A small audio captioner, trained from scratch.
Model: 11.8M parameters, log mel input, encoder arch convnext, encoder norm layernorm, encoder activation gelu, encoder patch size [32, 4], encoder layers 14, decoder width 192, decoder layers 10, decoder norm rmsnorm.
Training: nadamw at rate 0.00084, batches of 64.
Data: trained on synthesized solo parts of chorales (CocoChorales), 39062 training examples, 13.8 epochs.
Rows from block 4 of the text decoder, named by matrix and row number. Rows with one number belong to one neuron. Each number is 128 + 32 x the weight over its row's rms, rounded and kept within 0 to 255. All counts start at 0. Numbers have three digits each. After the name is the row's rms in percent of the matrix's.
# fc1: MLP up (decoder.blocks.4.mlp.fc1.weight, 768x192), inputs 0-95
# fc2: MLP down (decoder.blocks.4.mlp.fc2.weight, 192x768, transposed), outputs 0-95
fc1.31 082:053133105155127141176122121180138126098123152127102122189124161115098177188118126146123085167119123137115165107167093115046101087182166063129132154158109159086049096109159148132145177055133139095110118132126132130092125135081080098117149096162106155121119100142117077139156137141165179142
fc1.32 123:139124126122144168097144196168138109095145118127137128130148121112127123082166136125152122045072199111138160157110109118151099158163158054133114133070140113137133167115131115128089166127101171180171163177133111151131113165110084109073123141108150128128098143091135098131187210152140131099
fc1.33 081:128117084107166148105148184110070071121128091128084123133121163113165210184120128118117078128155129159151079190141094138111150125129152121089114128141101171127074103127106128128138131109075132139157195129106118091130116139128169057087151127105090106151089146142066135078127105133121113118
fc1.34 082:139129127147103175100123184181127112123108177105119156128129141165158197164119105162139090092123140070134122142127095126032083047155128130102130179098078118137085148043109091164161122130150219126128140174182120090176134123131112077161152133101127170114148127132127105124152171129189133149
fc1.35 100:107167140136120091193135200118127074155127107097176094069204116135119127097156172108080089126127155184086092146129078111154110082139108057107147192150107131134108153083102074137135162142101167176199136133089164174142081122129123120126078132134087161146145175111096131185143141142182144094
fc1.36 088:125127146087110099129204174157135174160146124171163066142098165130100127131122068171119105111121170204132065147197090124071127111123149113126138130166123144123125156150119127178174133114103117166152131106173165120154138201164129116142154086135143120082121118107133085129148165090143165117
fc1.37 096:072103144070149180145122143161132078167090151166117131103134172087134161085125130073093118111136080137170193163148144128095075079098134141157118144068129158085139202069109135174133128096079142174132128178131131185173111119141185106131118159119104176070131134147176157094106129085130182103
fc1.38 081:140144087143128126107110158158142128129126173132128123127145155114097112129121107132092069058134085154164123165137125158140137128170149095133128128104127099129112105064197084212192156157128128173064145137131072132128101106086129114058083135183118129070129178129106093175093217118152144112
fc1.39 089:107164140124167128119193143111170190128096090118053090118139094117114166180138162138097091081122123129181144153131164132124133058172084124098133112071102127112057176149124097111120148073080121126128140107132085081100127093080114072132128154150087162126097181111094066127171170089162054128
fc1.40 087:142155098096146186176159144109128160113128062052155088172176134134074178126127125128104075170081111149101128109158132122126128070170128131065146138126135171128129138152128129188132175092168132089128170101084111143097103128104177119095188093121122128087092101120129086176174171064135138138
fc1.41 085:105120152131164132114153080145101125161183101140171142128150172140162124160125100187109120127137155128175140109108144107108145131167120160112154151147135161154063199156196111181097140137178115167118114135201116136126124117164131064131123080196108167148128137077127101130139139150113120175
fc1.42 171:103171127095153144135059122163162145123128204146115161160119168132151148082097106179176111111107117158156129094170143125180130157149096047140090136163123164137098047112128120088101139125140131125123146192134101163173113122094091134118098109120133160108136106104074151147185116105199136129
fc1.43 082:125103134150067111118144145170127179114154168060079067184116086137140153126128165129100135136142113167097137118142084130145172111162115127121162101136147110103153100039128137090189114139129143142164187181123124097129091141112128096180137111146114124131136125130061035129147098128190083141
fc1.44 090:100174160079126091071140149114159094126137107140061136149190151163147161166117051144129128128125079128129121094107127153066123116175098100070135125094072134135130132106124065135089145146099178155138169087127150174105103134123142138165099130164117186110078122092149050122102103090125177090
fc1.45 108:128107135110137159145114127080106097183162146089136103101153115134103149116173089115178103106109117119160089147143173117158126071122172091100122127125094101067104116158127104137141194136117136137113164191104134091124128127122183119106125087152144188145133127164141089126148161099124150106
fc1.46 104:088168092174082104115128148110120094077160123126097159094119133132177145181089165104080142148099080144092151084108151145128177071170149158126145102090119130083135117147121165130133129094125128162129148141128141122126141096100129082116062119070074100134144221067111124132165130109166135126
fc1.47 088:139130119105097136117128137182139100159146157098131142151131101084123169115079147068147164039128176077172134207074114146086183111135171147120120117146138145171089087101160100144109116130128100204146104125128041152169094131162096168174123170104079193114143112130168130145168133083169101102
fc1.48 110:130128074122059142150129130089130121125136124138107080149112209159083162161138124124094038121061150142158135127135116131162146130217129123108078111173136108132020130174168100129151069180080145127079123102188143113147128128137064158165127114134087094095126133123136125128147202121138128065
fc1.49 099:124123128100154206110114162105156093127126184151127172119161136170149129154174168126133106127059191144077149143127107115178196098176163099126125153139113152110093166169139094114121167093157162133123142139133123140090075148078075158054123118143144175088185132127061137126109191139158156138
fc1.50 286:134101152171121077151111084120154074125106095151135171108128131125093084125160128145101151178140127076113129127077097159137093129115179122133123097127177093132148164151088183118088159115107092052161128035098139108157169110154127127129133196171172077131112104155128119102070066175116146058
fc1.51 083:078142129160084120085139141148104164096133129134063173177127188155184153159187102150083146137141163130199127157130162132097123127101171105119118118095126146091149180137190066185193193089156131157173111163154067113144130147089137155164092112100121151070098132136130060132127109132112152128
fc1.52 087:172125108120129166128126110125126052077091109093112115081150149130128140141115123150162059102130130166163128128128171128090128075127067125131087191121099185160089120047151168174145144104187128130170152162128151120084092161124127128148100143173055171140136128126105130072150191131136100125
fc1.53 087:185164130104134109102109150195149154128083127180127163172132190082139160176129175101085110118115107121149112093128120098092168071193118129126131109097109107118122098103185145169205197040134171144096125170098131101154138141133128129148096131143150128130117100098086120170185108070130166168
fc1.54 080:134150128160120096119130130116128128106119130139119144140134147127151108077042173128188128060115137111109119178111208162090089081137058078089183122181049125150176128053128128128180163117142173117121180154129113128168118197092163163105140091154064137130128109123130115110137131163127119104
fc1.55 092:128141118146115104098121158120128189058124129127126097078076134193090146179117125157125153138092128141148158159148124099145083090122116122116185111102152134129092154049120095165138128118156105128128135212103078120156118158128124092181071065127111172120106113175144096147179164161188137212
fc1.56 090:107122113097146090116114251103106109160088128127059082068120137101117143109077107129143116104117160132143189103140131166111068070159126106139109165120066176129145109146136115182161114128129152095086093142135071093098181165122162088125138093127107119113094117135146135183124101059156105110
fc1.57 098:147127141110120188064060127131149145134195169129129110145143127198120173151090068118118078130099125127098104166201089102096172149153086128104089083101112142128156126148112093126187142105120130089132157171139127112148129138125134163096127053148072132123148179122162121148130142088064131087
fc1.58 081:172142123071149092155162191146138192136121113059079150147133139125166131152104164126157035125128130118128128085118123166094143147123143104176182128132091129075128088100190079185167095074115087128101122082126133115076139103121120164128125128171059128108092143173069118130124107073164161202
fc1.59 074:098200086089127134128073139192119143092134090136113098149136127128112105129129118146169103165128146121193089128189129093118098125128126079116184127122116114170115153128178109093170138129174129119126122157129140171116133092161128128156177131119088127123125083085130124167134149167132126161
fc1.60 076:105093080085089128139100132074142129159121108185044101185099128139128141127095115110118083171143129118079115115128120191128158124172120105143168085108125128116080128142136136140188118036163109080189125158123127150104153089126097150120087126110098140165069063131128114150127103063151072129
fc1.61 083:131142110077144115151127179128153133078155093175128124109137152119128200118126126135130149076099157097156080129116083130096116130128148116104089198162066135165128181110203166152129178168078127158107162184131146144148105081120198130129126130195057191101129125139128121128098129113121135127
fc1.62 079:122178098071110117088092188128093135107121136121096146186095106128146120129126114104125067100145137116132094126072159135091112097119123122097170129069099108141118102145141073187169057117128189160133180143121057075153128127149154136145124121142097194132188131125134102194165147139186119165
fc1.63 103:130151092128096103167118196101119185154171154129137096095147141130107119183094097077126093131095106182114050044153125160092159079120144094120207168125092108129088160130116099170183105125170077084143092109128131108109115123166149133142112149127112121090140085126130122132187147074144124116
fc1.64 090:130136130060127121124102135136155169127126076073084166112113112156102106135087085122127083137168123200111128173167074159149124125173132078094168141115046135125105087132132091144107120091042136145136167139126148130188099129136112068137121137087116130101120178094150135105089131184205139110
fc1.65 105:128138128133126076143196134128086130120147131125112086093161123183139144097120124181182127114172085154172121135075146184061071051105116132088126180076122178120077113129135142144153130151163182096161128139099078154093082173108129097079124165081065101169186133138117116201114188113192102114
fc1.66 098:077168125148128151118099150193128133074158126167137118090094140094139194096107120127153068128119132170119132153116117167138105187131104111117127128113128117105102124121122166177132119113171152152121179146052174140085120139099058139129106123099058143138131113143138160130181151051097159180
fc1.67 191:111125127121124147152101190173133129121105086068074151128180128160073120135127082137108077151156179083104126168147201122110112169148119150160066121161155145168110119062138157089174120131114193140112082146124098159106156094106089098153061098136096122067172127144159101113097080123158177159
fc1.68 111:131135152109089130162151200082180093115112105114124116142120120176068147103130100124168105084151153174130132122089127133122104095147175125088137179125099092105083124183142054142133141099142193119108132147101074165110134116065136119116095110149054124173187127191093069082100173123113125142
fc1.69 083:071125159144068114083098190137110126098172165158167126110147173208122136169084116111125048096132144120112095128139177093087121133071130127162118123121162192082094150091192057136119124110145144131162146142127096127134158118120105129096122098128046126120098130121164138208110147132139119128
fc1.70 100:165133053127158131126160132108146114131145177126038147131181143131082120165130126072132152161136125134170132155131117119114094136155135090085128126125134199119110187139157109186149131130146200183094142097088086143155138136174126123110128149090125211104126107131088167113131160152105135126
fc1.71 095:105151127145100084095123175112132125095109121128190123125081118109187178130104099093099062126094121117086124104174122147160104138105099136120147131153172110100096146094143115137112181078136116127200133123095097129125151153141089187139032110107115171109126210121078117100127136112179086135
fc1.72 120:154173102135177154127180133106137123126121112123175151181106086122110125090116099099128108100069152127132079121171105148129138120099168079121078087108101113106125093172112151128140136126085064120171118133141114153132167064126166152083145114146125184143119124124108083142164210160184131108
fc1.73 093:134217120099136123147110177104126162173103114129153136177153121145073148180097128098074161068110128191135143144150131071135145072147193073138105104124066120153113170119132133151125099158112184125129140224130124139123164128148089105097054082132059169103128167126133090161133139124136136114
fc1.74 078:129097095157121128130099110123121128051160186160111134156140128174118155130166074150147137056148116181107108123134133066110106129170145155113133192116121093078091150125122134173134128151099147096147152176115149135125126076118090114131127068205065156171136127102166078122180127086151082131
fc1.75 084:153178087072128114143131103156166166119132138115149177152126141128143122149163116132087097158106081120175124128104139174134167131105174140133159190111128144076090144142158036116112142148140124152084139111124129129128105126098124099174124101098041213080130142147184143197084126130140163189
fc1.76 090:115130124158114155121216131071131094129156154200119107094115164137154153160102151116164129123093161198157135137128182117149139078112141085142116133166055134023137076130133071101132163113178191164164157137134169128086116209140106105110111125180111149144111192175128139188159113127128130133
fc1.77 093:079158116123115142136127173169168137112067083133167083145163116163086183085132149081097060077074127077185144110084161139144125089125175106143202107138124145109070130135176128141107164063169139099121094124139056136137157123071078055053172130161104128093121121103159054163126156066130114155
fc1.78 082:130138121038152127129157166162172127130188078187157112174129131152112180130124130131124125140119154105166112136117138084077130116110169063150089176141095141168118131122157145148139119114145146161128084142094071163174175109128110101147077118106122178075103140115157134186147147127136090109
fc1.79 095:093172191089141175132145235200141105163143127124069087080151155130104214111149162131094130120133140096163115128114131085128131094131119121122139138124130130127143175102099158134172184098154147149125099110132127100149103147138140126142155117144109150121100139115042076115143134165118129148
fc1.80 100:100184169105104123126130137068099166195139129049066059113144182115137082137126137168083130146098175203174104085128157098126156061153149071129129100102111217122120175125113081118140162128133139100125153134143148171085112092132124135154157083165110110120125117153173134125125127129166152108
fc1.81 149:109101126078155079185161150123070120159135137111072142189160153115136123167155138100170056111132070171130162170149144171052134082089126102118149147126126113108121090128145089148127144145149151142119077082120105095112153178143124169104159096137096185152185122121156151146194122120190117118
fc1.82 123:171171087077129130125119150147124126127148123119123096196147081125095094161053126139172132124125101147103127085110163128119133101097123156125083113166163137113113128108154113122137120133142165182154182109128121195163127147090158107149131106128095174083073150154154099128210140115083118150
fc1.83 110:067140124155124129150086139152161131120101128155134099173109114133121173134148074159149094050063170120168087107118186159098129109118124136113125143067139131123173138116130078213088158088150133063052183168110147139064152101151088098161092139136065152180141090099075047127122186160169121138
fc1.84 091:107154109126113081088115163126148139137092114051086093119219187149160140124143127136111153128069141062128135149188164069080130091105139091110105117179114182151161077111087132126179134109112171229169156095099104113133134172148182103143090108128087135127067168116124065117164101068146148119
fc1.85 082:105161132083077079150184126132145120097144082120118129129127103189176120108061095147129100077113170176204153176119188153096148117127101120122130126124044124128129103050126070143100164143137089096142101144132098131171198131135073125106149171149110121109130163151132128162124153143145126122
fc1.86 096:061184086129123139127169186133155118112178098131134104156162163164138201102123167109106108070117136094168095145109127117130084095116134111129157190075075155085147161127115181168089134131113166111178124167142119124142134176130146099105131173196068187128132100169123103143125136080147132110
fc1.87 088:095141130119126112134127213111173086120101139157098127183130144113081125165159160088102133144083094154144177153094127160106208106123097117120126207140122136039066147144140123138102185142167095123177132178090083127180160122102126066103130163133122150121107162084139059115183121064170110164
fc1.88 091:096125176115171087092158135130130127166166115080130153124101129112157131127130099158122109108142100210130116102118211088042110042097183171098151109134103154139097121136160133120128129111166111156165179159128138069075129109170165118157118144131128095162106129129056049117126090115170154213
fc1.89 084:133136071124117141091133181129176121061128094142084132139138182075110127120108075139163086168088127131128120129100161100148146101171080126109148146098141186071078116098092106213128172111127105176159117146128174123107139129154126169173159123175060116118091097144128157189157126089171120113
fc1.90 086:133164169092142112130202116134058147143126122129132121096113125106129132150111103135074110083128185116100156101156139134116145067149125118134145178143075125106100118102128165133135146145132126109080172127097110079089134120133178122163148119128105126148186167107151081191101115044130177085
fc1.91 107:169127055068123148136145102143101158128079095128100177188144114130131173185135116166110103092096121110108102085114112115056108147141109134079113129154143127129020156106134117119113100171152129092119129173126126072129121134126135115111148141113040152131161118120131080153103178088117167150
fc1.92 082:148141074092196205128174135131150103111097131087109074106171105164080155081132158060121156098127129136124142137062216109114099158110119133128170106141145164169114072109189130160145132172081135179128163125060134122119135168114124120090140085128123110149130130130133121135124145129137196204
fc1.93 108:120123092127135146149160130124138155088171092095029151125176145113178144178131114129185149144173118178128141119122177121129073085203138104088114172074147146085123153112114101127163188080116187155058119104084058146201197154117179085141109184143096132135168125106122128119134126162116143149
fc1.94 109:121145173089067086129158214098182068174137073114130140125176128164202197113161131108114114126061196126139094226143097137095091098162115096132118157147128117145084182159078125173169151147104202168143126163087133205141156128130102125177120100149118126136108182137143128131090141117167161141
fc1.95 089:085138100101153102097143142141189152110137097135055124129132128156138133136119100106131126065108136154160097120080093125140154077128099131095130180125130183172074090128208112113120155139132164104082163140184127078101163120140116159115151167129073101114130061114128081161156199130188128190
fc1.96 072:128146081083133083062116128128076124072128150080130133128091148131176168190108059125187116128091090160117131133155175151087179162184134081158162128189129090081116117094118100097129168108128128101110149161130086126173180162085130149127128055128087119108128128153183128182128129075151196123
fc1.97 095:131142137135123111128128150179175168132098101118158130066136124136077130136085124120132114140082146132066128086097189090134163120124111119090158149119119113079153080158144151167178164067145165072183121084074096128187066119076175097107094152186085105106126164122119124119119133110093109128
fc1.98 091:135142126154183138125135151127131105085109136144079144148113199129137128103148112142126134127084124127134156142123176096106108114092115175145112133127130120085143130079133094146129174113136114126153144131168181166199076147036167095108112190162125114077159118094160126173155147121123132161
fc2.31 067:133123062184108130101069134124125127187154143063126165144111207151119125085076177159055119107127071160111125181116149129128110084133070192122163138190114130163066139092132135191106059124124125113117150159167169123148135131113132095126075165131129145093208128085128154142172124152133131104
fc2.32 148:108098067067139122075143156127111177124148127215081181118161133128128181206137089132135134122089131175124184127074108128143115134077120054171108122102136125129147138095150158075110162177099120143131110164112127164126120151111096128092153113126126151110145122101146117129153147197138147116
fc2.33 059:240098131126113119110129104127158191155133157153118128140093129116128154127129126154159128055128077112128098120119125099086112139127127186052128126123128131165115063158107143057158076142135099075122112126128151092128121088127091160128107102136169128100128122132128164136052098209128128166
fc2.34 073:141161139092154038128170131132133124157125190128143052131177152132107129129119128128151079100113064173136126042178150172125080172114135125143123119171114065150147106207128129108139140137129131109160127116101124116128143140117101167129127182127118138140143104131149215160116111155130104152
fc2.35 105:165081081189118136144129209127086139148085127194076170148126070124156168156166123093140128017047129130145109157092129128123129187110122108103140089172060144102099179104139134135104118106109092108071086128153123141111151139128153111128128093100133152131141155122161125204168183130116121040
fc2.36 080:194113124139131109117127102115134118122197141174172091132105105106095100127133085176113093134102098098075146033170133177129151166076129096193145157137164122125197145044080206104128060109112098110089113123141127091134107154107150142124102149074124122135170122120143199195175113216132079080
fc2.37 107:127119179132092113135070155159104239053166201163112052132085087135055150172112101143121160144110213164119167171153112118142125096078124138146087139097115160102147109103129118127130142134118190141118125173066112115187111139127126096134185117132132114135131171144140042076075137125125109121
fc2.38 062:128123126141128084170104140127130154171092121144154093105116127128149069130107101115121215122081119129176072083127127132049123187038141130104128125208095196127127129071142170127122093055130065060110128129183124180129097129127114126128153112043146131132127088148153125131125119128129058109
fc2.39 080:169092128147120161173143087132156134176136119143181178188128127128127063127150134133188140129173097138137106122137113136128192117129138128129147144101131142205115181126158148124131129116133125127173138127182144112116109232102036130110137172139157094129161126123146079094128133145128171123
fc2.40 072:119102206150072160128131107112083127104204156191155129130138101136207181055124131208129129122130088091177157126074128126128128129129129128141131111123141142112135157130101121125186150092130116115143086110132140108128112160156079086187122205144157128154113130130130137124100136220076157110
fc2.41 081:107191164131174131128145128128130134153153134141180128122059130128140121117149125108132131138103117120159113139178123087087111139129255128186125153144115144124113135224133123143121116141098128213128212122166143128043112121143128119120150134129132131226110146137127130148118135188122168155
fc2.42 171:163127100083133093084116097127185150142137140126105135135048134123127153157104083130125125132123146127130087125186172160216125173115065130074146169155135158149116083063108130092124093130152152147135120149125117207169048091068170132150090097110225134071129122150126104130118167113190140160
fc2.43 071:174123126131125129067128111113129133123128152123242205130118185059087097127141139151166139137125142127124125109185121139153163139163129182050128212186113128152137121089177164121110096171128162136150174191064150102052127183111167129127083115123146151165182147129128140127177124116124089104
fc2.44 094:157069130151138134178183126098124136191235050200197079091147093107144176128144099160128126125126170140181101146107067129114133164124064107167133100111128135117192111141132137129185184119148125110101114081162158136146137177120118106156160143097185155129145131119129119175127128147119129072
fc2.45 145:087033091171109104143091144066092124117200126107120105087127147130108145138124130120074153129089166187090169075190165143121127116142064126164099128136124121135164156070128079123080131091154146160087130131110225123142138137147157097125171115161178112129131140117162136115140132177164057109
fc2.46 102:126123136096089084109120131145134119128232151111149133091191103052129097109077134124127124172146114136141129135130128123102098136062216153106113161130160165127125152144143148089134167185074159127189142123094106126127148144127142142163151153142138121165130185129113101076192174144136209109
fc2.47 092:127127139047160133082112110190145128119125128165165092164078120094126111152130117124104133183150170095113135151091173138159164118129108166127114150103113116091131126115145171098115117170132113164095134087151182124157122140139156190116175164081129206142146110108121163117162102248078144139
fc2.48 141:192104119142110159107080102168124115116123089131123130136130142112105140181132126159092127128142083122117110097173131129089115135133127150150102139140136126143100175040160141132185073151118118094144125105136104128127049123135136123168127182078152111101158147099187149154145100195150151092
fc2.49 111:135128119039069155117132156164121134118098107160119161158142099172096126128122122127127124155128112139127200113110097164124125096091126097180120155129116076130130108112112162086123183115115126129142135164120094165145134094079052107099165079088127095096092150145144036127145186153117130083
fc2.50 092:108171121128093131141134096176123134143102102108120075147180121065147148116125108128115116068110127157125126114088129179063100118095163119155120100124084119127137116139165077170142102113095111140176131076023125135170140130131126109126127090133128129131051066113132117112155145035128156102
fc2.51 060:182136136144136100128129132130129038119087127128141102093148062094128179074132093172154152089123126128122122110112100116112059126128128120134053124167128143121128128128145065126098125128178141042079136128128117113143153163157106077118124128128133166098131128156110127151061127127079097127
fc2.52 066:110133083177116134119133124134139114101132128129171147098100183156112151086118166102132107127128131113117151112172171130079170130130119112128148069155081180123086140177117107111095127128098090199133080141130111047127173129087154117128149023171157147120126137130159104164046082104128107151
fc2.53 068:085108130066094146130132073147071131098096129129128121182105044110101124143128146197099156134128137167054096168115116180126173115109113136119138136188127134098100093084155128127127102135128154095127128186135138173129052125115102128108189111121081172139056113145150049116084124109131122150
fc2.54 062:130129026121110128161117104103165128125119133128106178132128104194155093173087136128178161098063117114128166061068092143141123120179212128129126132130134127131089157132125128197130102146104134129109172130113132097125137126132179092079089148136112100111133148119172117157212176135130131137
fc2.55 072:098150093167121112133149086099111116070101073170111129070069153161128103184083090170158093106116122177115105119138113176115076146103142127098161130116193131118111132060129143164123157118151125191193134173115074116189126156099090137103188121146130138117171131144131105152115181097146137140
fc2.56 082:127139120067115159125136131150169109132136123169126116117138109119135097090115077077057135129109166134085098155197129131094220131136118187090109144094076102188127142122121145098142144199125035131123106146145128126149183129130170196110081131168105142080127135089170118149122141100116170161
fc2.57 109:157045158128126117105133083192119127143121125122124116138130089080129120124135060153134150184149144046104124157152176157123139130144120155131124190157149099164145140069129198129122088129117148160155123129140093149073062110144090127136108124146148101080118169152136110085134121164129118124
fc2.58 064:133128189161132130061096129128128115117128130226135111128122128101065133127135184158128127115128128144100163180062081130200194051129066053130179196143124132143128104110136126128053130134111177128128153178131128108118128128078089168128128128038123128144140105142099154142128170121128127129
fc2.59 068:100127157038107159128128196059128111129104111129157141155129032059108128145155133085170080120153084126081129128127121157073170168151128130099157136150128135128106139161128155129106104128198128126127071142183202127081179132152214171040128128117119128142106049110159136114137055158124124131
fc2.60 063:154129131127128071129152096162130135101133096132221122175080127128102144079128076235131179136110113127128115066096154143121118126128195078176128142136101098128166128127054138200056109105131023128074132181128120111125056089128169128128128088129126116128145142136126172127133172128124112115
fc2.61 075:106118124149162104128126106195137126101205130107105059123154117123057148073127115146128081128175182139128182127142125113125104117110114128149150124055132150199128117114131174117135140178128158177117076092109126094129128117173162150111077147163128123141182147058149099121087114121143124131
fc2.62 072:165135128124126129136155124125136177133087154161140076103108130124189109100167129160164127135086136149116131073132154143120123189129144104196095068131212117227141139140148151126128115124123133081127132089160118097124130095124130127164145131081144128151123127139119160099118085132105128126
fc2.63 095:132114099027079114041124140140112091127125176215119097118119103131086145158127128129148181129165107175135122136151129137131145166110114136116102145056069129165146130126188091083073121190119133127120128134122174103154114164111152121121150128173122132134094131125146147185142096126128122182
fc2.64 091:167127031136142177163078077180171131132133140119128128120138124178227105114138087129139139131097110167174139128185124143112137162128141109051128133178102168126126134130129115124120128148126134132116112143144074135098044221121177121094157117190124151120216115143132122171087105088197115122
fc2.65 101:230072059126115162095136073127124107135032109197170153144109152114149090127128208125129042098148073105101112094096098128109137133092130123157167144125132113154115071138124147126151128109138031154170161145132095118126116117116144191124138121113109181111149132164127143150160125127118090121
fc2.66 101:146126173092111163069116125122192132128119125161126067147129106226115129133147168140172138121119129140205131134125110127216129091128074125065127132109142133083108125135047120117116123164131119114116087138174141133125053146132120131127162134099108104081094122135089098116101144153159095051
fc2.67 160:100115126130104056116119128068132155131131085129186118150131129129039091157102128102157183117130105141104092171123169124144121148143134162127118130164130177153198143199129142086114223074090163192126100138074150121110125106130137163105138083073174129145177125125194130111200115123129149126
fc2.68 132:101140129156109127082148109081166089147141103171152091154127185124129113088127119187160190133136189118174112123128128127127134139106119090128177120128083151067141153106152113128127131080118110132122139128121147121122122168122116163119128185133185117153115132160079033145130136128131117131
fc2.69 079:215125162154146219128082093120084187109132150129159146134178149134129130135097121166137087122130085038126111107130159113116109160098129185145122132173093145163173125156104139130170151133106143129155108109129106181091110205134131127135122090122173156128199126129170174136127123149083164123
fc2.70 094:094125163065092097131069040133127160155129079174116115116127123130133080084106122123152122144109115134136128088113135096126060125083148111204142040068070081138153159033110163093173136090131147129139167114144143035135100096201111128151148193102164104124071089129131103123124128194182072076
fc2.71 104:091169133133133090092165154082113080126105131101166096159106090148139109118054133131093141158127140155124149149158129157132057101108136126153137164147074135141130181167115141156136134197131119112116108068122121115134101130073114176127079155150118121138159141112119124202020139068107115207
fc2.72 140:146059151133115090136174124137144095151113078165117117190082178142108123143124155166090140164145142135101146098139112076130127100165110099141147127158143182129128121108051107112120142129131161150126147158133146130091147155130081095214146125066111128094094069112133056199123101025052112129
fc2.73 100:143076106131147109134116134124093111191148061088145140136167122063189148117087065127078135099149092114112128111111111129018147091116146139052136101094099112169066217124129126131128159093216089133098104134150152145078132154151083154114139134151134126106159144057096173178142092130122139105
fc2.74 063:121123149111129162117128128134129129128127129128127128091168130064112126216127125147133138116120129163101087141156116180127128188136081120118095092126202060161196100128126127048128135174057128177191129189128128178132129100065141130128085049060125054127127113092142129110128128063127129098
fc2.75 063:140097128128127098090144149226146135123155097128129103087138124131126135112146117128105132092167077144151111114134138099166127089125137131105122177202115138166160123153095110128117154101183205164105124129128091129094052177127129099144129132093192130143201147114130136166115187128127165129
fc2.76 086:074168139042045087129166182129044133129136111149075120091129145143067118104126163052170091153086119103067123172125115122101112121156139166142113120113129124131127132158130171134128126103124151107124131172097130142116141127110168081121123140103106087152149182131087077107127162135172141115
fc2.77 094:128161153113048133030092066113142158133103140150146111134101096122153128091136102166205116140132151105153113131075165107164132102133135110152095127138146114120125158125141083119114139072083090112044139103137142127122143156121119176077108141133178168124175107105105099133109110132069132132
fc2.78 067:177088207212128117179126121128128132128123138055132117177128114133115149102139117138054069146124137076169126093128168111125122147107165113147106146134154101127140127143167128127187155128141129138128128143128104131098118157155114113204190158203100124143150113082123177129113130142117128111
fc2.79 105:189165133203114154106160145163180113147127183136247163147172177140154162094112130057107093098136120089141113087072123123136115069148093131129133139154072132131135128121140123182117125175174096094148095081175122101116122156129162107124122123121113149148100143205137184128102178106068121157
fc2.80 101:154115107135065140150095158145119093133121097167180127134101085126083118098163122129134094092130080169071122137132092237083098228176126127150170157133102098149142141156129154141092099143129121125106060128137134055083090174148127067160133084117141114142129114112123197187120105125140125088
fc2.81 145:128104136049124024122128151129100126137124183105124094146116091116081071142099123119116109119108109135073098123127169145122123159146110095093140089153120058160142143136155146162109128125189148161093077072150165058089188091203185188114153160123137137137134060088136124121137120145132139121
fc2.82 148:137192099102211127158103144134115163117119058103177109152153077075180123129108102150138143129086119086114102112093103073056102163117120090141142077132140110148170185109126069111140117052146123177135111062126136124119136135125148107142120162109130165078104186087163133107159167108122106115
fc2.83 117:152133133163120151103121088142141110111113133150163106116114099157194054059106142142120130124129107126185121132137130129089191099144139108106153117117103100110126137131147090163168146036105112107127116063168109080088150169077129136117134169133135107148168163147119106118142183057123107098
fc2.84 098:153122112125104098195175125180124130102119084153126173115151126072132137121082112124185149171111119119134139078144114114130134155178112125133146134117154119125086160124086097107129129190128107173129139153134116153154129099142089140078120098155174131137091146096141125127162097075121126142
fc2.85 061:166058111124130077128129105160115170069115126129116127189081161069157142103176110128129120130036132141134087150110128083134169160115156090123137107122153122133101104123132096121182112108110140159128082133135126084130106093119130158129133122176150153141158092166173138123134136115149078133
fc2.86 108:139137179132110138092102139101113146086126174134228127115115039195148199013132141205123090114145115109166064162123075136143124126083083130130156140089124172082133132089132127154098114113100102107134128131132134128122167192129108106134135123053148132170128141115102116124126127137078129181
fc2.87 083:172119143132132140107155131159139189128066092138126122128155059007195124176157118178127126082085156165148086114072121077104129159077130139121133137116192087127137099092117118125127126124130160173155129126136200185133121168114114126137139114183135132127158118140143129089122084194136105126
fc2.88 075:194091101129117099122131078176204104113111112230125097140173100125128125126132124235122122183155137130138088084135149121134146141130040130161165127135137090155136120128128134084112069154147152084127133072191130124136127127109021128168157097126125125132119124070168138166140129191128115127
fc2.89 062:129029182167129123127158062138130133133098123108129129129115128123129133148136194103111111160135107137171140068129130189205114052128131128149131159146108120130116140103100048126124128130161131128124126132137132097125122150097122155159110102086119117117099138148118072180127126089123046140
fc2.90 077:121098134126128119138129168149127186129182183078156050127072144146103123091116184144068203131125162180122128134083144129129076128085111128113115122121108136178105135128159155130132066183154143133127113125015108085174073163165138136149117175064130126215094109131116130145061058170164162127
fc2.91 115:116075115103086114078168145082160101139109130122149143159129111086142078151114126143163122148126139113145134157065097146128142127105153130117106180118124038137104172157135123121128074151123107180159135174110117126126077131187097142138141150100182119174142106071189130128119122159052112135
fc2.92 067:138120153141040136109092103187116156091143138200130103112085124124061127021174138128130128149137148101189117103171128207181130127193120135127144153124145132126187126124121212124107103131062128112140109122159113043100099153092087114210120109134138129113075134162130126129152129159116128076
fc2.93 126:159107153153141116167125031111174137039164117154126119147117160114173131163150184135159147129060162197101114083208129128122132083186107160175118146152125126190122108125146163092163146116088132129177179120126145041154136149164152128148159125101159095129101115135162148081135094124148132079
fc2.94 120:168086127116171129132166168127119148206000117130125119218144094107093097128109143119113171107128119104129127116072131131139070144096136119142130122137164142084095129080129123114107096128055117153141090086138133120081133067103104106216090159084114140129156133133139132173157136166075122124
fc2.95 076:131128128078131130140086127160128121092126127155154139121039119128091106131190192133229128155125121132198127061150128129128183044126173070156118130131165026136128129139109111089087128091185121069057129117173102121126125066128053084116192167065174101166098130197185129124128123063118122064
fc2.96 052:194111098109094114128160139153154152133128190165128126098128172128089132105179095128088170090156097112054132129111221128103101174133128223034172125128149128132204128112128200111116129128190128128100044076118154162148113113159125068128110128164129120128134127128124087195150129126122150128
fc2.97 080:108185154156090194123180182145154115222147109158088122054116108121147126130083047121161125117138127159118153161113106190103126079181132127135135110067125136105139171116089120102113131109068108105121126120136179198133123150101122131109110149127143151140163111152097132126096126118141132112
fc2.98 071:085129079132045191151128135124118211128147121182129091069118122148106129135155098108145122116121118198078104128127123123122105097109127129184100148153098095127123127147128181174129127131146129065089110103094133143114161133101136162007208090115135160140141074169129061121159110128127147125